config.toml
encoder_activation = "relu"
decoder_attention = false
label_smoothing = 0.05
optimizer = "soap"
beta2 = 0.99
precondition_frequency = 10
batch_size = 64
Rows from block 2 of the decoder, named by matrix and row number. Rows with one number belong to one channel. Each number is 500 + 25 x the weight over its row's rms, rounded and kept within 0 to 999. All counts start at 0. Numbers have three digits each. After the name is the row's rms in percent of the matrix's.
# convs0: first 3x3 conv (decoder.decb.0.0.convs.0.weight, 256x256x3x3, standardized in use), inputs 208-220, a 3x3 kernel for each
# convs1: second 3x3 conv (decoder.decb.0.0.convs.1.weight, 256x256x3x3, standardized in use, transposed), outputs 208-220, a 3x3 kernel for each
convs0.87 096:497543528519552480503514516449511467556530484500537539504537495483500449515481475477497503501498522495520489467505539475481504475487517475539504504466504500536498398515559484445504604481505525501554457457512487492518474538508492492469497498474479498513496466495489521486497505487469488524523483525512494486506491498522539500485436459454514486417459507
convs1.87 130:518537518501507508471496515488515498485511497504490521492504499512506503490491480499472523476541500504474514525469486545485534448541491521512517522482522481487453486504478536505462491463510495521524527470453494476517518503500469480492517518536463473478557484486488485511517513528544508462491491485477491526471458486515500466447472503522451520513462495
convs0.88 104:529480485530487489467515534534483459512481500514495532469557506459509555518542528507487501519521469492497515568518412524457504456495522485518475498500493522473483509562444530511514500488496503463489495474511479467491494441533469498479468447527507518479502522491544481510467505499476462536487492503535485504530487500467508529514470478491491486530468505
convs1.88 098:468448522499524476526525461495532490487508479510523495490483508500483533468461507471518494531497508507498503419520518497494422562437458489527486474510501518505513480496484504501490527476463491511495471515524470529535480528491500462502442525472474513438529470480552449478490472488460550521485480519492476484538497476529495479457499481515509509535533457
convs0.89 108:482469506438504522544535468498498487474522479459476523513504522492493523501509499530482448491475547521503509467500552498519501496528496493479550516512536525495463477442559488510469539515520519500508493495490503482497494519515487499490524485475520499488544484499467525499511511482515516499470524541513513482503492500536468504472522497485508521540520493
convs1.89 100:534512481467501534525519515479527534478480532535491509494497512484527502490506492506520477484517491509483484521472490491489532487496492496485487485507502499552483506495505511472522452533497498499493483490474489505509504501515507510502478490490518468524501504493538526473507494520494510513503506502513481450502538518559503532505484459492482497536496551
convs0.90 114:512460461498492513501509494523527514540531543508517484522471524480559449512498522485467519505506502491476454528545484486507488482473486507493509503517485513533511420496475473512489548491500535538521492482480517501497494484513513499510480515523521488528490470479462552504507484514538488477453509505545543517505496496439494504489535499528477457501492507
convs1.90 100:522509488470485519534511509490477482470506493486466493507528489536459505505503495509508535527507503508537518529516513500507490490517450480489525503503477498514525545503460537500519519489538494510515490516525536479478514519521496503512458531493506405543509550517513486493491490530507510466493503497517492475483507522516495438500483490506490506495467536
convs0.91 090:498534523509546508514541511501483502472485539456496504508516538493520513527520489528481500538475473503500514484509447534497529507467482458505488516507510509469492461491482494520451505537493489469465488470441520481454530503544466500546460534539501492517478497492482538516495512534517520494552478469481516489517534497530533542508506521496463520489506529
convs1.91 106:485475484518511501527536506461469537465522529518545521521454458483473509447505520507458485490517481496494488538486436480496466521509527516481475483519513495497565530517514473502563499555510570524476536514469451489510488516510490503505471552485505491488513500483483520508507527490510457537487508507526518494498493491485489536486463482469492445497504481
convs0.92 104:516477516502546478479549516494548498504539499495515523505531471476488491487505494524485504514513510499506505508518539483504506457497535495530457532465513504488483512492514494514486497478471464521481511512498498506487504515537508516452506473488486493495440506500500508490527482493448509500469499496538479525507510466451502508522517517497493487452523465
convs1.92 097:511466536508504461514530494520487501523490504482485525516488488501498482516486493487500514470496498533523433486484519504500502490490499557509503535498487511468548539538467511501490520493497536489503500491511462494532492522488545472504465482517485492515526516529523490496491499512502501560521504489476501542521488505487541475564462501532522462468509514
convs0.93 100:514477521523481481470516481543515488478502547503503486457461478505457501457513479494499483528476485471509463511559508504481500551464503469494480468493527489536490482498495492536500502527461553479473538522464507515514482482502467524485448479470530534485469501506465486488461495495498448527532508501478501441430481533472471502536497510534445498458503516
convs1.93 099:489442511488502533517569489489475500480506546519505486503495524504494486512519535539501523512493507511508519501551437512528467508478502497480525491507501504497510505495483498466527513468533507516459522532484468506461506534536524494513513490524463507549461492530538463460492491511493506505512502512507487526477491504546487481455465504513547484511499498
convs0.94 090:504541543520525477472482520509513526527497533498522480533480460463495514488482530528486540547442525530493464510495524468495508509495521478476521523493523505510521498563470519493529505513504474512501506483500516508521472525538573515523477483498519476510493499506506506495519500516474524464502484494503471439488456483472476495506477485475513481483514515
convs1.94 091:492514532526516475473507514552456533494504452471527546466515463495511552541511473493487496488542466520522482490466494474485525508518524478481541511504492506525520440511539482523507510492475488492488491514500530481510535515508495512454496480553500506509498524508461530471506521520533503534512456468512474523501484507510540482493494523509501462500482499
convs0.95 101:482487517496507504472461528546529502463513491523487517473478518455494499467498519493494497521517499508551496533456488503478535485511519520538503527472512485510503491469514485518515489495533539510478468495516479474459511462491491511526476483474448532457529509462520532498453523517479524491534499541457495467465517455543485505464512481527465509528489502
convs1.95 095:499526555524497536483507483514494469489510529476482479500473533490491534475497539522480484504470494526518486478550482515524513537536512524538499493537529508493473460476530502496493497532502526514566482501523509497494523508529484479511507543490476490477491478529509465530478514513516505517498485537543472465503501489493485509514535463497515509514492485
convs0.96 107:548502480478529477544518532503486484501469492451472486512490552499521501524483545491499524493502530529519483513449522481486522479546500507457490469477522502488475466482524483501477460483503490498494522521522463494503521484484534482503471544520526488564512492505430489497514515493503502532510449498463508500461483497444500491495469476491472481508460535
convs1.96 090:496477461505504518482482469500503539497525521489502501468513490517491503476507495514477523508516498496521481478513523531525500501538507501523495492526498500515528454478543532490532474516497528526543531479445478500490487479530504502469521514464437513584504508482458520428506532492475507489501494514455489520546510506491551500492542517471539516529528467
convs0.97 106:446461516516525501507488487512496482490522463531498513494521480501474493518522506485472503449504488503509482473497494535489497533478483540516475513481535505423514464527462501534522509477501524488526477522504507485478519526506530486478513500479477544488533513508485490525515515520540516492543492472530519504498509526511482499497516487558502501515535485
convs1.97 095:531532516483482459499530493488515497488487509493493500475490488503502502502467512496460502512490530505502489498508513511510529521522515472541558469534486524513454514484503504486500526464517492508458455463484474496505495465503503512467501470491506533508529451483498458536524525487510493481492495511497489502479517561512483457522475484483476447467510475
convs0.98 101:464507494516514493504507503479496486517498493507479490523508530528519476495437555493458461473480525470540469508494482472505496503517511490494495513491498485505528495494506519516476529494472524532486495489492478448503512503508499476471490492477514477472495497468507506534538502491491524501504510498515527535532471526503543522499519520491539493503486466
convs1.98 094:497498478514502464531471503522481501510493468510501503469547496502508475482507487546481487480501474495498490492501481512474485507457502480497521511523481501485506522508473508503497503525473480543536502490473496465443485520474520528496474520469477511471517505524524555497481480506525468520491488489512492497515542508510515502539504506492479505494461474
convs0.99 106:471495530548438461497520523501472462503513529482513468527500440505512533533480532502515480500502510552495473482470457490535504511500528493473450512510496478518453505507503481502538503512483503480494483494510525495495487492485471493493496515474488497530494501499512544483464484520459510511513476494508470547453520489503478500458462494520481477491504517
convs1.99 097:534478506526543473462522512522506532479499511527494472460506471469510509519503465490488486487507498512495500483495464490479499526501523485505538497509471536508517481469480469474528475508509473525543488499524525538437533497495490500475528522493488439539535487511483505492512509473491488543491495520522478473545530551438527489471484502530547483488530523
convs0.100 093:501510484476496516521534474519501514508518493565497522495497513528474529519510464516536514523499490487490530540491555527519479497503518500473533485519536516474517552489449544513520517477544477551488541550451467490472500510482492477485530501509507492535505501481497513479504454502508512475517506497531484502488526510505498517473525448485467484514503503
convs1.100 101:557464468496493519507477490483530477514532519467502499518495501483523504492509502472499499532514464503485501512501537514489496432509475486507498494488516461530519477498492450531465527534454490515547517473500500446489457477494519530517483492501480478484485506519494493484504531491507479485511535478498506483507522522469487514495498487501486530544471523
convs0.101 101:497515515484522487508477480473479486531475497536512456490451486528509484511521472487491470529514562484472503514510509500472504470521493524471542518533515460488489510542523530489473509484477477502518470496479496477491502521529496504553470493490459486503536474506496461492509505501490508534505504520488536493493505490495510518534473466497533504491561540
convs1.101 101:533526483523481502519485531519509467502523486514520552512504510515515502519525506482498509457503470549507514486475478497519503506512509495506493494495501469536503523501508518485467495475500478518506530498479471513528519497510488491455498462531506540514469487453468487579479493516502484512519501511496477432495493492502477542458472520506448536566551474
convs0.102 098:521515540499515494516477495514504478470478517497516493526538490516484506488490507486498508516501480495469467479481524502484493492450474500485520472514510493513503568495487534474485475482507491476470498511494477519505486509519510541524501519497546477487480514495495476506476502469545501439498498482498509521531498468511507521477520476505511510519495482
convs1.102 095:517511455513507503452494497513499515468512534480493500474494520522510504506484496504509522497466478478506477494534517549480494481510496512535507488518552500523512478540521513507479516509446502499554537491493483498536492490504511507472492499506498514498494459500504526434496508491513502496515478513485534503523497505517514513516535467497503503558490547
convs0.103 106:464525514567506467453525538496518471520501512461496469544484510532494527506519478510479512501464501524517541527485524510524474503487493518497537511482438486509541504468503534486510509531457467497507502496511515552506477504525542468508510491492496523456514509528529473514532490467536476456479468537508526545498500482499498485479534509497508486513458483
convs1.103 097:460524527493482442517479535493505530490510479479489517523479494490517486488519476510484478486518491485511506499514489527474507458503501503482480533526523454522461516510506506538434463506493514479472467499507490532499497501502509474455486467493530506479503524516518461508488519484537481481501495495525526476545507454498509526481541498484526563502453513
convs0.104 085:472446502484494498504502522476546501487493475522530458513530522494501526519517537536434469510522475487532489528477486472486520468491562532536486484513486501508517517489493492512454499469497503478504502491502463475500497512470496548451577459486473495505457531513475497506485510500504460542477439475491469479463508528501438470500461482486500529531504469
convs1.104 077:476510506493524519502557515515485509500503519476498529475488497520544497490478492491474508515509511509521445461494512490515464513531478519505503507500516510475488498542529484467502491464466479472504494519523466489531482514422517476525521482450479521525511510518482466543548545536485561518482487527517484530499489530536525467511500515469489515489514471
convs0.105 095:511514484525466505483485518525513471485465526490508507497488477483508511455546472486468472474484510471500520529490523489473513501495476493497491517547516531453460533441512467499535486509512457560502487474518527495518440479522530523513451556472430492519470511493499500484497484497488543504489515495526495519491499502514490501488487500442510510535501508
convs1.105 104:517514507453531479523496516496504514503520497527513497523474523501503525507502523476448534522501487558509510498519518509520497497546464487540461508477515501485545498485502473487526488536460458504509471490504535447532535479537493478466498534555500478495497492521528516546507488479486474498486508497481482498495530514497469484463504469477497537538536483
convs0.106 096:515498531529498504519525464482526480466530532520493527488520456506528508500521440485539521533528490530488482459505509478529501487487506533521442503523528539436479511508481471496515525530524487496509491488523536522532468502504506510483540467470471542506512518435503481482529497533515493497508483492511532528500483486524481498463540492506504524501508442
convs1.106 098:488465481473487495524553477474506478480509509532509510520505491504484491513495494523524457525502494467474521479490505489467509500511513487506468473471482534479505452486488523513502495495502489508489488528502421492588530523471499485498502489508524487529530492515508492544508480492489494512501494488519523539480516475459483508550499460457490496513428527
convs0.107 106:536520542529479498482492510538478530484504492509490482489496505521484466474508481541486508509504460472480546476503527504495514552506486515475510483467461529477484487509550489442524481508503518523503552507480524492482508469501497478518507478499427494484481511468543489532524479506486517498488503498529534520512506471508500480535493450529471511490558498
convs1.107 094:453503524506499489477452465513482510488505490481518462509511521535495492491512517489581535503487485491518470515493488501496528440532495536524484578521508513518481487481484485534544466503509486474501482505475457483509480524511495507486505511499479538506518488495511512555499473510492494496516504488477514531547494459523528467494457524513513515507459506
convs0.108 092:508520528563463523475509474527507475519523476512499475510514537475502508521531520521521472508476506518509515505541509502518520449514512478487516499494489483502532522532468463510520529485490503501468484480506513493513525498505525467504454457475534532517506483496528506535511493482477486495504502527490474504468507485520557510543579492491526504510517458
convs1.108 103:512507532501509495528481488525535454539496470492485513499484484495505511474501497461522503479521513522483475500498515494483479521451506475520528462511509506514524483526476498507534495485479507491493486499499507504488499550512461503474473474497513509455556531516464460477479489499509501507527509491479485507501501501538504473503457476485485471508444469
convs0.109 092:479553527494514508488523508508486530498542544530479520496492508541511460514497544453530508498467484525514493506451479495513488529513481489466500469470469431517472500493510519462474505462486461467510521499458511487447476507504504513498476514479537448514470498481468483493488524520507492515546494503477469499538513498490471515503478524464479504474476444
convs1.109 099:474473500503503503517459510471513507484511499488523494483513490503497474500514493508464484542501487478497511516486479483495545522516477543482534471489509492498482498512470495524471501503485549466503525510509500517541508491510520513484499485518553503467498493507497522482507516495482510506498493517518547519501481451507472487545482540488496498486537509
convs0.110 100:487505535501503516512507492484473510508506527469513528465529530522508505485504504474497500501458528498554497468501468540503523531474500528548520488469462511503506477467488438491509509500483513522485487504478496464537504523490540497517491529480544505471529478516452486521511530512537522531491494493442510484471479485543523477480466514492533511560531518
convs1.110 101:521490485500487466491510518463505509498496495477523516505482536496484503485490531512456484493505466488523519472545444486485478567473548539479451509505483467507496488518464501513541487492527490555505512525540491477520500493498487489485509458501454506478466548499481541487497512512483481481487499476516506460468505510497480589471458465520487495524546489
convs0.111 093:477471465531471521546525517486537473534511503489506532499478532508508517526534493493472469542473437517474528495494478515510495458482506501536483505465496530497468447499500489498503510493465509485489506495478545516488492494509507513491483511561513515539483516533460555483485533467486527512510508521510491526511471512501459501492502520540534491511526522
convs1.111 092:500471467496517491536511510458464506491497497544491490520493494492514483496509509457549491548491452513520500468460531488487473537529535513461481491499457540507507534514500489489472489515513547513507510522531527562477503523501513494485512515510524482517505506499472475512486490490510481509490473507486479501483511493481505506503511518496505512477518495
convs0.112 089:496467540494488513511515506480487523475510474486504488568488505492533458499507502530491494504477511580482473535501509471539516509519508501513500496468500523491517481501481487517494448516525519450487472501461515480488514478511480472459497503477521484506502530461493514505477467490471493480511510523490504501499456500491468517481492461531481503503493553
convs1.112 113:515525500531489468471474513481515504530504478493482534485517498546493498519516474526499481513516485527493477499504493459502498571497467495513485472517526467493492528512495533490495527527474457484479500463481528506501502465499508514520471533490505475534522511460517501496498535504480476527499510527531486484468527489507496503476483537498453497551524516
convs0.113 102:487543473480486499487555466467519521473510465517538492482488536499519475520503518498464547539499511502527548526527513571455488487486499502478488530523527495526502577509496514476470527489517472543524464526494527460458535499492522505470502458552478508524483469499553464478478464470506527524512540528495471497472486487503526541511524486488511486453476531
convs1.113 090:545499517528508477496466534536486492555499526484500500484510506521506517461523478472460498518502477510522487522524469476529443499490492503476504460470490504518502496458494520501480500488470517472507483489521533532517472568506530487541508526499494529469481516521516493517501492500471483474505499462491481487504505506463533463460521532516472475496456488
convs0.114 105:495478504533512490487498472477511507506504468526494481496510541495495457502483532504519576518508489506480501480501495498496477466482530530524484484514469496441526478506453517506497488479522431486524511485482471461502528517519502524514523517493519494508481501541460519527489473439499451519498490458467495527509507488498447505491502528484511506485445486
convs1.114 098:517501516507478485492516483548512464493500518462484521461510508523517510485491511497514497511518500498486475471483523521489500479529510475514524499474497490517458484501487496508471538477513475513508502523508453477500549485480477502522493485493508498536460485501483483455546500491470500496494515501526541530469479480473528498488517471494492493454496493
convs0.115 108:497502471471504506503499532493471479489503498500470519538503515522513489545477487537525459462502524455525484473481542517527525475496500467489443467476517526500477462475506502486497461520499523476519502527505519520501482553485519480470519479469502484568483524564543477450539504502518529477472532501456488501489498470521509451498538529525462484532506491
convs1.115 097:468498489472511539459504496508511503505490499484496475513503507514507491508517484507489505481505513517482508522471499498474487452513494544486475526472510529504524511482542478533475506525497526507477495499527498508474493530502548541496526467509543501482481484524457522471508490516507491488499488475468524507507495525497473502529500458532544462472476517
convs0.116 109:485445452482516463503521515496550506506510491521462524506499517520498497484521494480476526475494539490476519472470481513484476506454495495540485491483535471488486472493471498505492471521522499466447493451493535502490529477479495517515522473482492514503503485536508501467467509512469506492524502510493507539474482506524464506514519488483501533483474501
convs1.116 092:481481530517492517516528516497524487523491485487487534515498507492481496505500497489498516490514502478486468510551473510524471498524551494482493490510472519479492502480509499500515527506535484486501524527517508532457500498491472498512509500487514508480465525464492496506484493481487511510515508494479506477503491516532494468493487470459485491485461516
convs0.117 092:501532514514477514493538499514502496516483484510501480496466515498535484498478514506526442495488555503527507485503520497520491521498505464524479509492494475504468518450514476539515524487514514534542505492454537457464527495505505484526478487503596491500512489485550509523491510527471516514468476498477486530495531525491531496484442470473532497489498507
convs1.117 092:520503490485504508500483497525474505501469497491500488500516528494497509465519500476471554478518517504511479502536448516458492504465527517487490533493523528468497501500494520465497443498438527469497525506482487490463475497473479483508486496488502474458467462513492506414504515517498482507467506503495507489498483516504500494518534481492436510514535528
convs0.118 042:477519510472489502474499518488524494495498470486499498446474508512469508486476518505487484527498512514537471516508516498498500493519491540515480544490521530540501498493518512478508500471487531456517563522510535497470450502466469501466505494476488487505482455511500471517479490531526498517486447503492565563483513529488540523549512519504518525523549498
convs1.118 074:495508461499503514491502506472490491489516527495480502478468509545496516480471522503498473487483497490524486454508489507449514443529512474502512475490499533526505474478482506503503500476492502486481444486520454530554530502504488503545493485491496524515479492497471487478516512499515489483529492513470512539514495529471509460506478506466504534498488472
convs0.119 103:493486513511496480507491502467497526486491532545532518459480537490492546501496542512480552503516486491511486506477514505475499521484506520503550498515491509479536501530546526499540494524486514468490499516483527464478521526519472513498472491477466499490511464491531500484503499500508493522496500492487481481492466545514499535476478463525488506520495488
convs1.119 095:493511485492500525494520503472491477486515516509506490485504502475500501479505525504481492534480479452503527511497512524500513522532438471497490500465514451467528498491517460494500479506482555528430483484533486506506519507493524495541482517506510505503498525482452548478500506478491503474485507505479482509471520488527550501513500490480502475517513537
convs0.120 107:520500516515475500485541566511470459503508500416517478470512444478523499482510459540507512428519450534499512526481515514517481487521475487515467510485496535525449503488468499502498495532470438472476521536478488498500510546524507476494507459470516523498507470519476492503477507474467490498509505486481504504482486488497492504470516475505492526470503497
convs1.120 094:423480496503494488511497496493469522498484481525489503535504486496495506524506519464492487554475541489475450491497541521511483507487478524486490527510467522507486505468515528502518553515545481518521487464454519528543510551539519499465475462483480487511480533499464503527516493482533488525534489493517481513497493525502500516507490495446511479522487534
convs0.121 110:528523479464507537501499511503518475448503491528487512510518510513554485518504500520482505494515487508411508497514490459534467507499512471515454466484519513523470470488523543532487472516461484491523527487435493527456541469540485534476502471491510493504513492513499474520464516480526468503450544476501561502521467500464476534483507488522496492461476503
convs1.121 099:507539509506465524533473503506503520533504545544504495498494494512490516515464497478527518481486552490495493472491497483476562501466464496502523508486525551492489530457528465488470466481579484492500544507482486479526503512495509478499480553472479527474471513493484459525517460523504517472501493521506502460498512497515447517531556507494527472525484506
convs0.122 113:474520479501549482550454488494487480533496474489495499539506492502500494462512500531513487450480511486514471483503528531475463508526519517502506483476511474572491492493511499544477500475519498493520496479529467451497507506496506494485503483510490508519484504464523522497469516496529492519471470517502459493485491482515494495460477500490478459486526482
convs1.122 106:490526492561475486507467523513500499509506485527507522488508533499498485498493501556482479474519538490495525481520502526517496460474476519442517431490504456537491444530503520474500509490489540531511439503464493473509501483482526515498498522512472474487543496495481496535515526540491522484512491496501503455527485517465531522505467521582512509450497500
convs0.123 108:473514465487512519533505456508486507507512522519504521496497499524486509467519488495508518529474479497479486467488465520478515490502528453511496519479465482468570476516468506487471523489535475505496488486497518502485472471525486454502467496513522490521539532494524523482511477508510518521492523519491488471508501482504474447562531492501466542489505503
convs1.123 094:531521490483475486535454506491480491474495519485507499517495532505500514527503501505503487523524508505480481511485492457497485527489494478514480539489483489487530484523480528463509513471501498491484499474528516442530454498527500501517463516501525521484480492493510505463501494511484511502516520498551508521485517477512487500523482501430526516525500447
convs0.124 102:513514557477491495510470471505465438509498501464498503490500478518524517513537462478501473521489515517495484495485490511480520514507447533488498519495494452527529560577461506524463482489503480479525483486502516484445468510495500473541468495479520494509550521528480527529460514544532504492551573465433506491454460447499481494475456495455520511451547465
convs1.124 098:532523482549520537463521485507497532510491460527515530505504509506489515510496510511513483459480521525490512529500489467482510509543546488482505501491484493509480488501487523510466523456467541484495526471474451548524511504506454500511526486527439474539473456487523499535521476495500493488487490517500519506516486498564430511552471552517466502465526533
convs0.125 096:514507493505524508486467510452483528528535506504506498498516542503516505493527496501481472459498513483471471503521469458461504525533511484538508515471482496543511468475505489494484494543478501483487497460508534510491503545532461510503482482490489544492475470538463538473476505492522522480470482510500530514507511519529515513515562526518465505474509479
convs1.125 100:460539535502483501533519507465509523487497503490497511482467481503505516501492516521543465489497541515460511500486480456518541531525473519481497489508528494512504509470497464485522484516555487491481492508518521539519508498522494467531479457456539456505485524512508468530515507512499496482487468519542503525490516513488478524556467503504519452442475478
convs0.126 104:475502486518520462504504457547520499479508482509453524518502503503477477505515511500520495482493503548480509499516472486476507495483491521495509500500503522524474494493466512501513471492512507484474485475528507528536467506487474478529498492502550502456514476535521488484486522487462500540492538499468499511513480463452467480523497477473510509511466521
convs1.126 093:524500522521467511524518525477526481528517528512489477508503501517506517509499502491520464486523508505502508487496525435519519532488497529514496469478497501512482516497504508505493521508510482441494475528510456519495545527515458506509548475545539522456447510515504493485509476505456530509495510500514519540512486464504460495454496475515491492532492457
convs0.127 097:509472510520501489515482518475483490493489509507533493504481515531495519517505483502473493469513495498521533470467446528497507470496521509508494488476521525493507479497498509501495466492515537480457487500473485482513542469486483503475520493543501539452466494496486499477496499494504469487485483461442479504524506476439473517479474487580523542518553497
convs1.127 087:472502525504504507514511499494515502492512484503506506523511497493524486489533508500527515498447514537505459489478498441519511493500510501522507486502481489508506516479554519484493512500545474526521547496456558484496469517471494529525482531450528493485536492475570481502508493533536527488519491511449511507517500454513462551504478484475495414491524527
convs0.128 099:463453467530493491478514523514529525547508517541476444477532512503495529479512516475510526508485513533523490511538441514533544514508500545490529471472482463498526431503474446507501537524493443477482473511518509477514508505489480492496506469492492507467487497524508493463514491515480483504480476500503481437475490525492514505484533490500499551470516505
convs1.128 100:515498480507503484576524508521504501477497480471488498494487514478490495497490506520485455495495520467509535519515512448470521532470505456498527499502521509495466480522453494489497516518527522505461485503490518515513497525508480490529504492488559441509459510486510502512487492493514512510486513508494484506480498492545488532502465513462512513498476500
convs0.129 108:482500512494485526493504512473497504501508484532490482492497480498471488476504507523501448519459528490458526489531535485487505524491526492483510462521471519510490486520473494515502471460508475516479515477486530506496524511511489513448532466503466455527497475469504454493481470515521467513510503504545506530503463524463511486492505524547494497516494541
convs1.129 102:508520502464533488455491486497496479496503469500528497497495524517503499517511512504517522490533487516478464475512470476477548480478523497479476530489522475500492520516511515470523517498518470468480495550495494495512491533494543516535489483507526508502522545477478506491485507482478509484499505490497507523504494505476480510463558447516518470474494533
convs0.130 106:477522469478507503525503512462522452478496532494499501499514476541466483457529500486487493524508460535500481553491490497494536484511482505482528487494495478526533496487488545486482473499489472496494474498520552511476534497515529501494509464504447552496498511498496464513531463517523525489504521477478511483492522484464527509524519462546516512511500532
convs1.130 102:461492488486476496529471537485505513494494491484491543498485522499505488511505505498466455531514503498528526474534526462494498510470494446500486512524546492500511514515492490525479530494511550480434521483495497498507478523494497508512492477481502509503493482486554425537515503519505495506516500483523498572506487509532505502510501519489489468516492513
convs0.131 092:503494557520480447547508498469494533502517510451498475509473488488505501527485527504500532519499454524445520541484452545505487521500496478481515480477524517482488472515540489511534502458470460493528472487507425490513498533486486498523516492528550483523514481524470489500522494504498510486521485525511493472477458488488521539515449469543520513500512464
convs1.131 094:501494484513490506430530499516478524501499497513510516491518499509494522519525526471532470505496491504509497529501532489477486522534484502546515506502523528502514519550535487521485451466474474552569453473494505445499504517479513468509498468515432511506478512514460499520495476485512483486479497496499466510481534484495514493506508519468418460516498481
convs0.132 106:496473506466497500552523464517530491561500515469493486514502503531515477490497500493463466432452525518540491459476512537494489514527511472452501532497481485463553465549496490520511527494452548508549506499497475471457466486524501500456488537500506528482546557465500470512522499510515512514506494501481441497515512448513494513506475461491484473540509488
convs1.132 092:573490464513492507473504542521514538474529492488508472511516522519494494505500492491481475511515517541518499502517477495521499483471488500547484519492494464535511506518481502495519516463478527529517454513525454490486498465508518513501496527541492505491519473474536489515513504493518479502501516484507487499533517476548542493482496515480494518519522465
convs0.133 106:533535494543490503519502492470500471520508501458482500465484520507508507491481468486484519476524475480520449492506475467473469533458525485459477509525479456515494511519497514489492502466479523489502478531505507489506495431498507523470524524512507538484507500512496445468481515495466493514519496536473543462496506504509502561494505485431511522554494486
convs1.133 099:523524500459487521521502454514503493499485493503511521513524500497506519492497518520526535497481497495530498461507483532534467527484502512504475488481494515504526514500478536508469515497492473508498524484505487527489507506459488491493497527502464553512505490489500469481489499479507505530503516495497491494483480520517491508544469484493503544502506522
convs0.134 099:504527466519491514480488518478499539484465500463501470532484518503484480499510561461551470543484521503513492516515460519504516497496482478498489512486535482539441512526513551473477493522515501447474471479531455537460507456490456453512492517479483506440478478473501459520510440506490465528519506484428496517508501461555488544482480429545497543500521546
convs1.134 103:467548521470503451550492472506524506484538516495535511475506495511495501473499485494510530477528454516481513530502520535470463534479501514482551459530495533481514493509500499522505449478502512477513482502480537510469513486475470519514490526500470550499538530539545508494513485496486524515474518489450530462509455521502526501477506513447511465587532516
convs0.135 100:469515513467496512519500506515511505504490537507494512505468500528512487531507476461527546511453502432481560499454542506520482488508493563481471485510478507471555540511530460502437470519527510466510487478497498503503524491472544513477491480504493494564509526493492490534514508529518470530497480485518494522488514495513554491457494528506527482470510488
convs1.135 113:479505473496492531472497527508491480482504499505496505506508495497508485508507491458508540490488496471513505481474508515472487430518529463514521548479506522501464471484504537501533478486482501495449473506514468503500492514517517485474518500483489518526507506485433537473517492494486514484473500499524473538517496474495515473503534545533492488454473536
convs0.136 081:500532527544521516507494504484471468494502470501544480517516503517502469506497462514547508469497501546515522518534496462538479483508515469516525489457482521492530519528509479502527468494496487534497528427437541510491514513447516509508529468485511529488492481479459480505487508507457511449488518455506466499452504522500536531468506457517493502512468530
convs1.136 092:491510534475496460521518506458496513480506531548561516521482505528498492505489508485506472506556519503477562519543510514484516500498515489475485522510480476500504509479546458491505512490478500517477546564534514489494513502477479491514543489493468514547477517511524513501526500516559501514492495501490510530488503532526521509461529514503508517546510552
convs0.137 107:445484541515523521491502537461529469480487509509467494505519487461487482546487485528481405472452502533498450525457497478525497449521511523530507533523476550496480479514502504516494504523528514493443521503491525481543519523496467505526493504457471512491464521494469491551496483504468519512521466504512465528482471505511490436482513480481511542508503491
convs1.137 104:506481493457494500480520543490520486499502513518499503507494487501502511492493494470528489492489483541506499483473480488478514527545468504509491531470500507494491477489515532523490492518522443501512520494496520511491531483509460501517506491476494471498490453541464510544474514491497471506493508508533487512474509501539531463514523499465480507546458500
convs0.138 099:527462520497475434552485513530535474513482499462494521521570460532509490502499515538528476496498550515533509477469493499498497481469473453514498552473492472470518494466465473483524553475474491483477528492472539494483494523526524493472547475489493514498500516498531523508532493498490528492503540504554510489478500530502544505481421465507509503565511474
convs1.138 094:519463434547509498510541473492499511473525468513448490486479499493473473543453487501482450439506519500472494535503505491504510471509505499505477497524458476502558494520490472550543554488508496491476485528505508484490478511458561517455486470493519504481504482491509494517502503500498503511501511521523471500529539500517464536527500499500495512494561512
convs0.139 101:495497526483526484464485502477484502487536532549490490429485503528484546510491482497511458482487473555494498527494450523491517521500480491499476478527500498453553486519487524500485528489471534463488486452495492499500500439548539508495499482506504519518514481486511506503526504524509493501527536493454452497532508511521522468493451502503475481519535484
convs1.139 104:473518542505507516502505485488529502503490529497481505501499497476506501491490532518510447503505519523504509561522479488510480550483487464513515487502514512515532510502465515497496499518478479484518513526461507509472484552475484479451488529510519516546524475510518477502521474496521511505510509501545464494506509509440530537515436506517518467510526513
convs0.140 107:515476502484442492519474490479472528502511523481544509512515492504491496507475526508508478493541506523476488518491479484519514515517491469517516491508465526465489531483477533494529450518509525560481524473506477488513489463496468501511541515524488472513541522515520518546518513505517527511500511534477503542496537491483482543459524482496507542470478500
convs1.140 101:525521529484519520467530494486466521468485485496512507499507505511502504496500495520507488509506518505503492497483462504499501512533494505548498527496521510493520495490540469502506500531492502507529492544436484488512524497467504486506511520486478475482489471501488530517504517506489501466482484499453494508530487509524499515517509481443494497512488565
convs0.141 097:492485459467486492521529491487543495512498503439479533476503494509510505490456519510504483480525530507535493504492459471511513538526492480466511531532463454475521492539521509489486499443501494473467481514467488467506501462486511481510481514501475509505475478529463537529490528457508491461494458496472493511454515497472506476524525482513493518491483453
convs1.141 096:499467457474490509528509498491501508489510485491504524457512495486479476492512513505490505532478496472480522482475506479487550498487529502475476506507485474527534468485502536510480491544482501484497515464518468519539457529506498500492518517516504487509480513504457508530502500512514496478519479519473505514504505541544490522544523527454520498474468509
convs0.142 111:519493472521544451481475504482490507466488494523470522530467512527516486534509515512485550473559454570489528431471529494511505522490462512478508517504482524484516497507470494505494549479541507472474502528501483480502498488475534463499505458466491453497487509531516481519528426484481518506521529483470485452522466507463542492535466531499517495516499471
convs1.142 091:519503537523486477527506508456519495510502529485487515493489499490479478484503496481489467530482511479537485560485453509519485469509540503490460523507479470525473484498485529498530549496523476487557533458503502528497509540482493532468519527489480527514463494494543553507520489492493483518480540503532501522488503502467491500509467500531475489475537455
convs0.143 052:478491504506497517503490501523488471503515519534490536469523534489528475462484537496477470465496445489481468503503468515493483546501463536517522517514519519518518491468506520513520535522552506540570525543560499571577460448503493451497460459468482493489489495475494479501499393494480468476514450453476476492480481507515535522513479486500476467484509464
convs1.143 076:478459463480476476473500515548493489514503518522520506513523495490510497493498494444479475491484497494477500524462512465502509457507462514483531525499482512524498515519511532557526496539517550473527515510504453540510509501454494501493486487511490478508478517558494513475457477489479490514484498494517526470528515483552506506479542477498482509523415530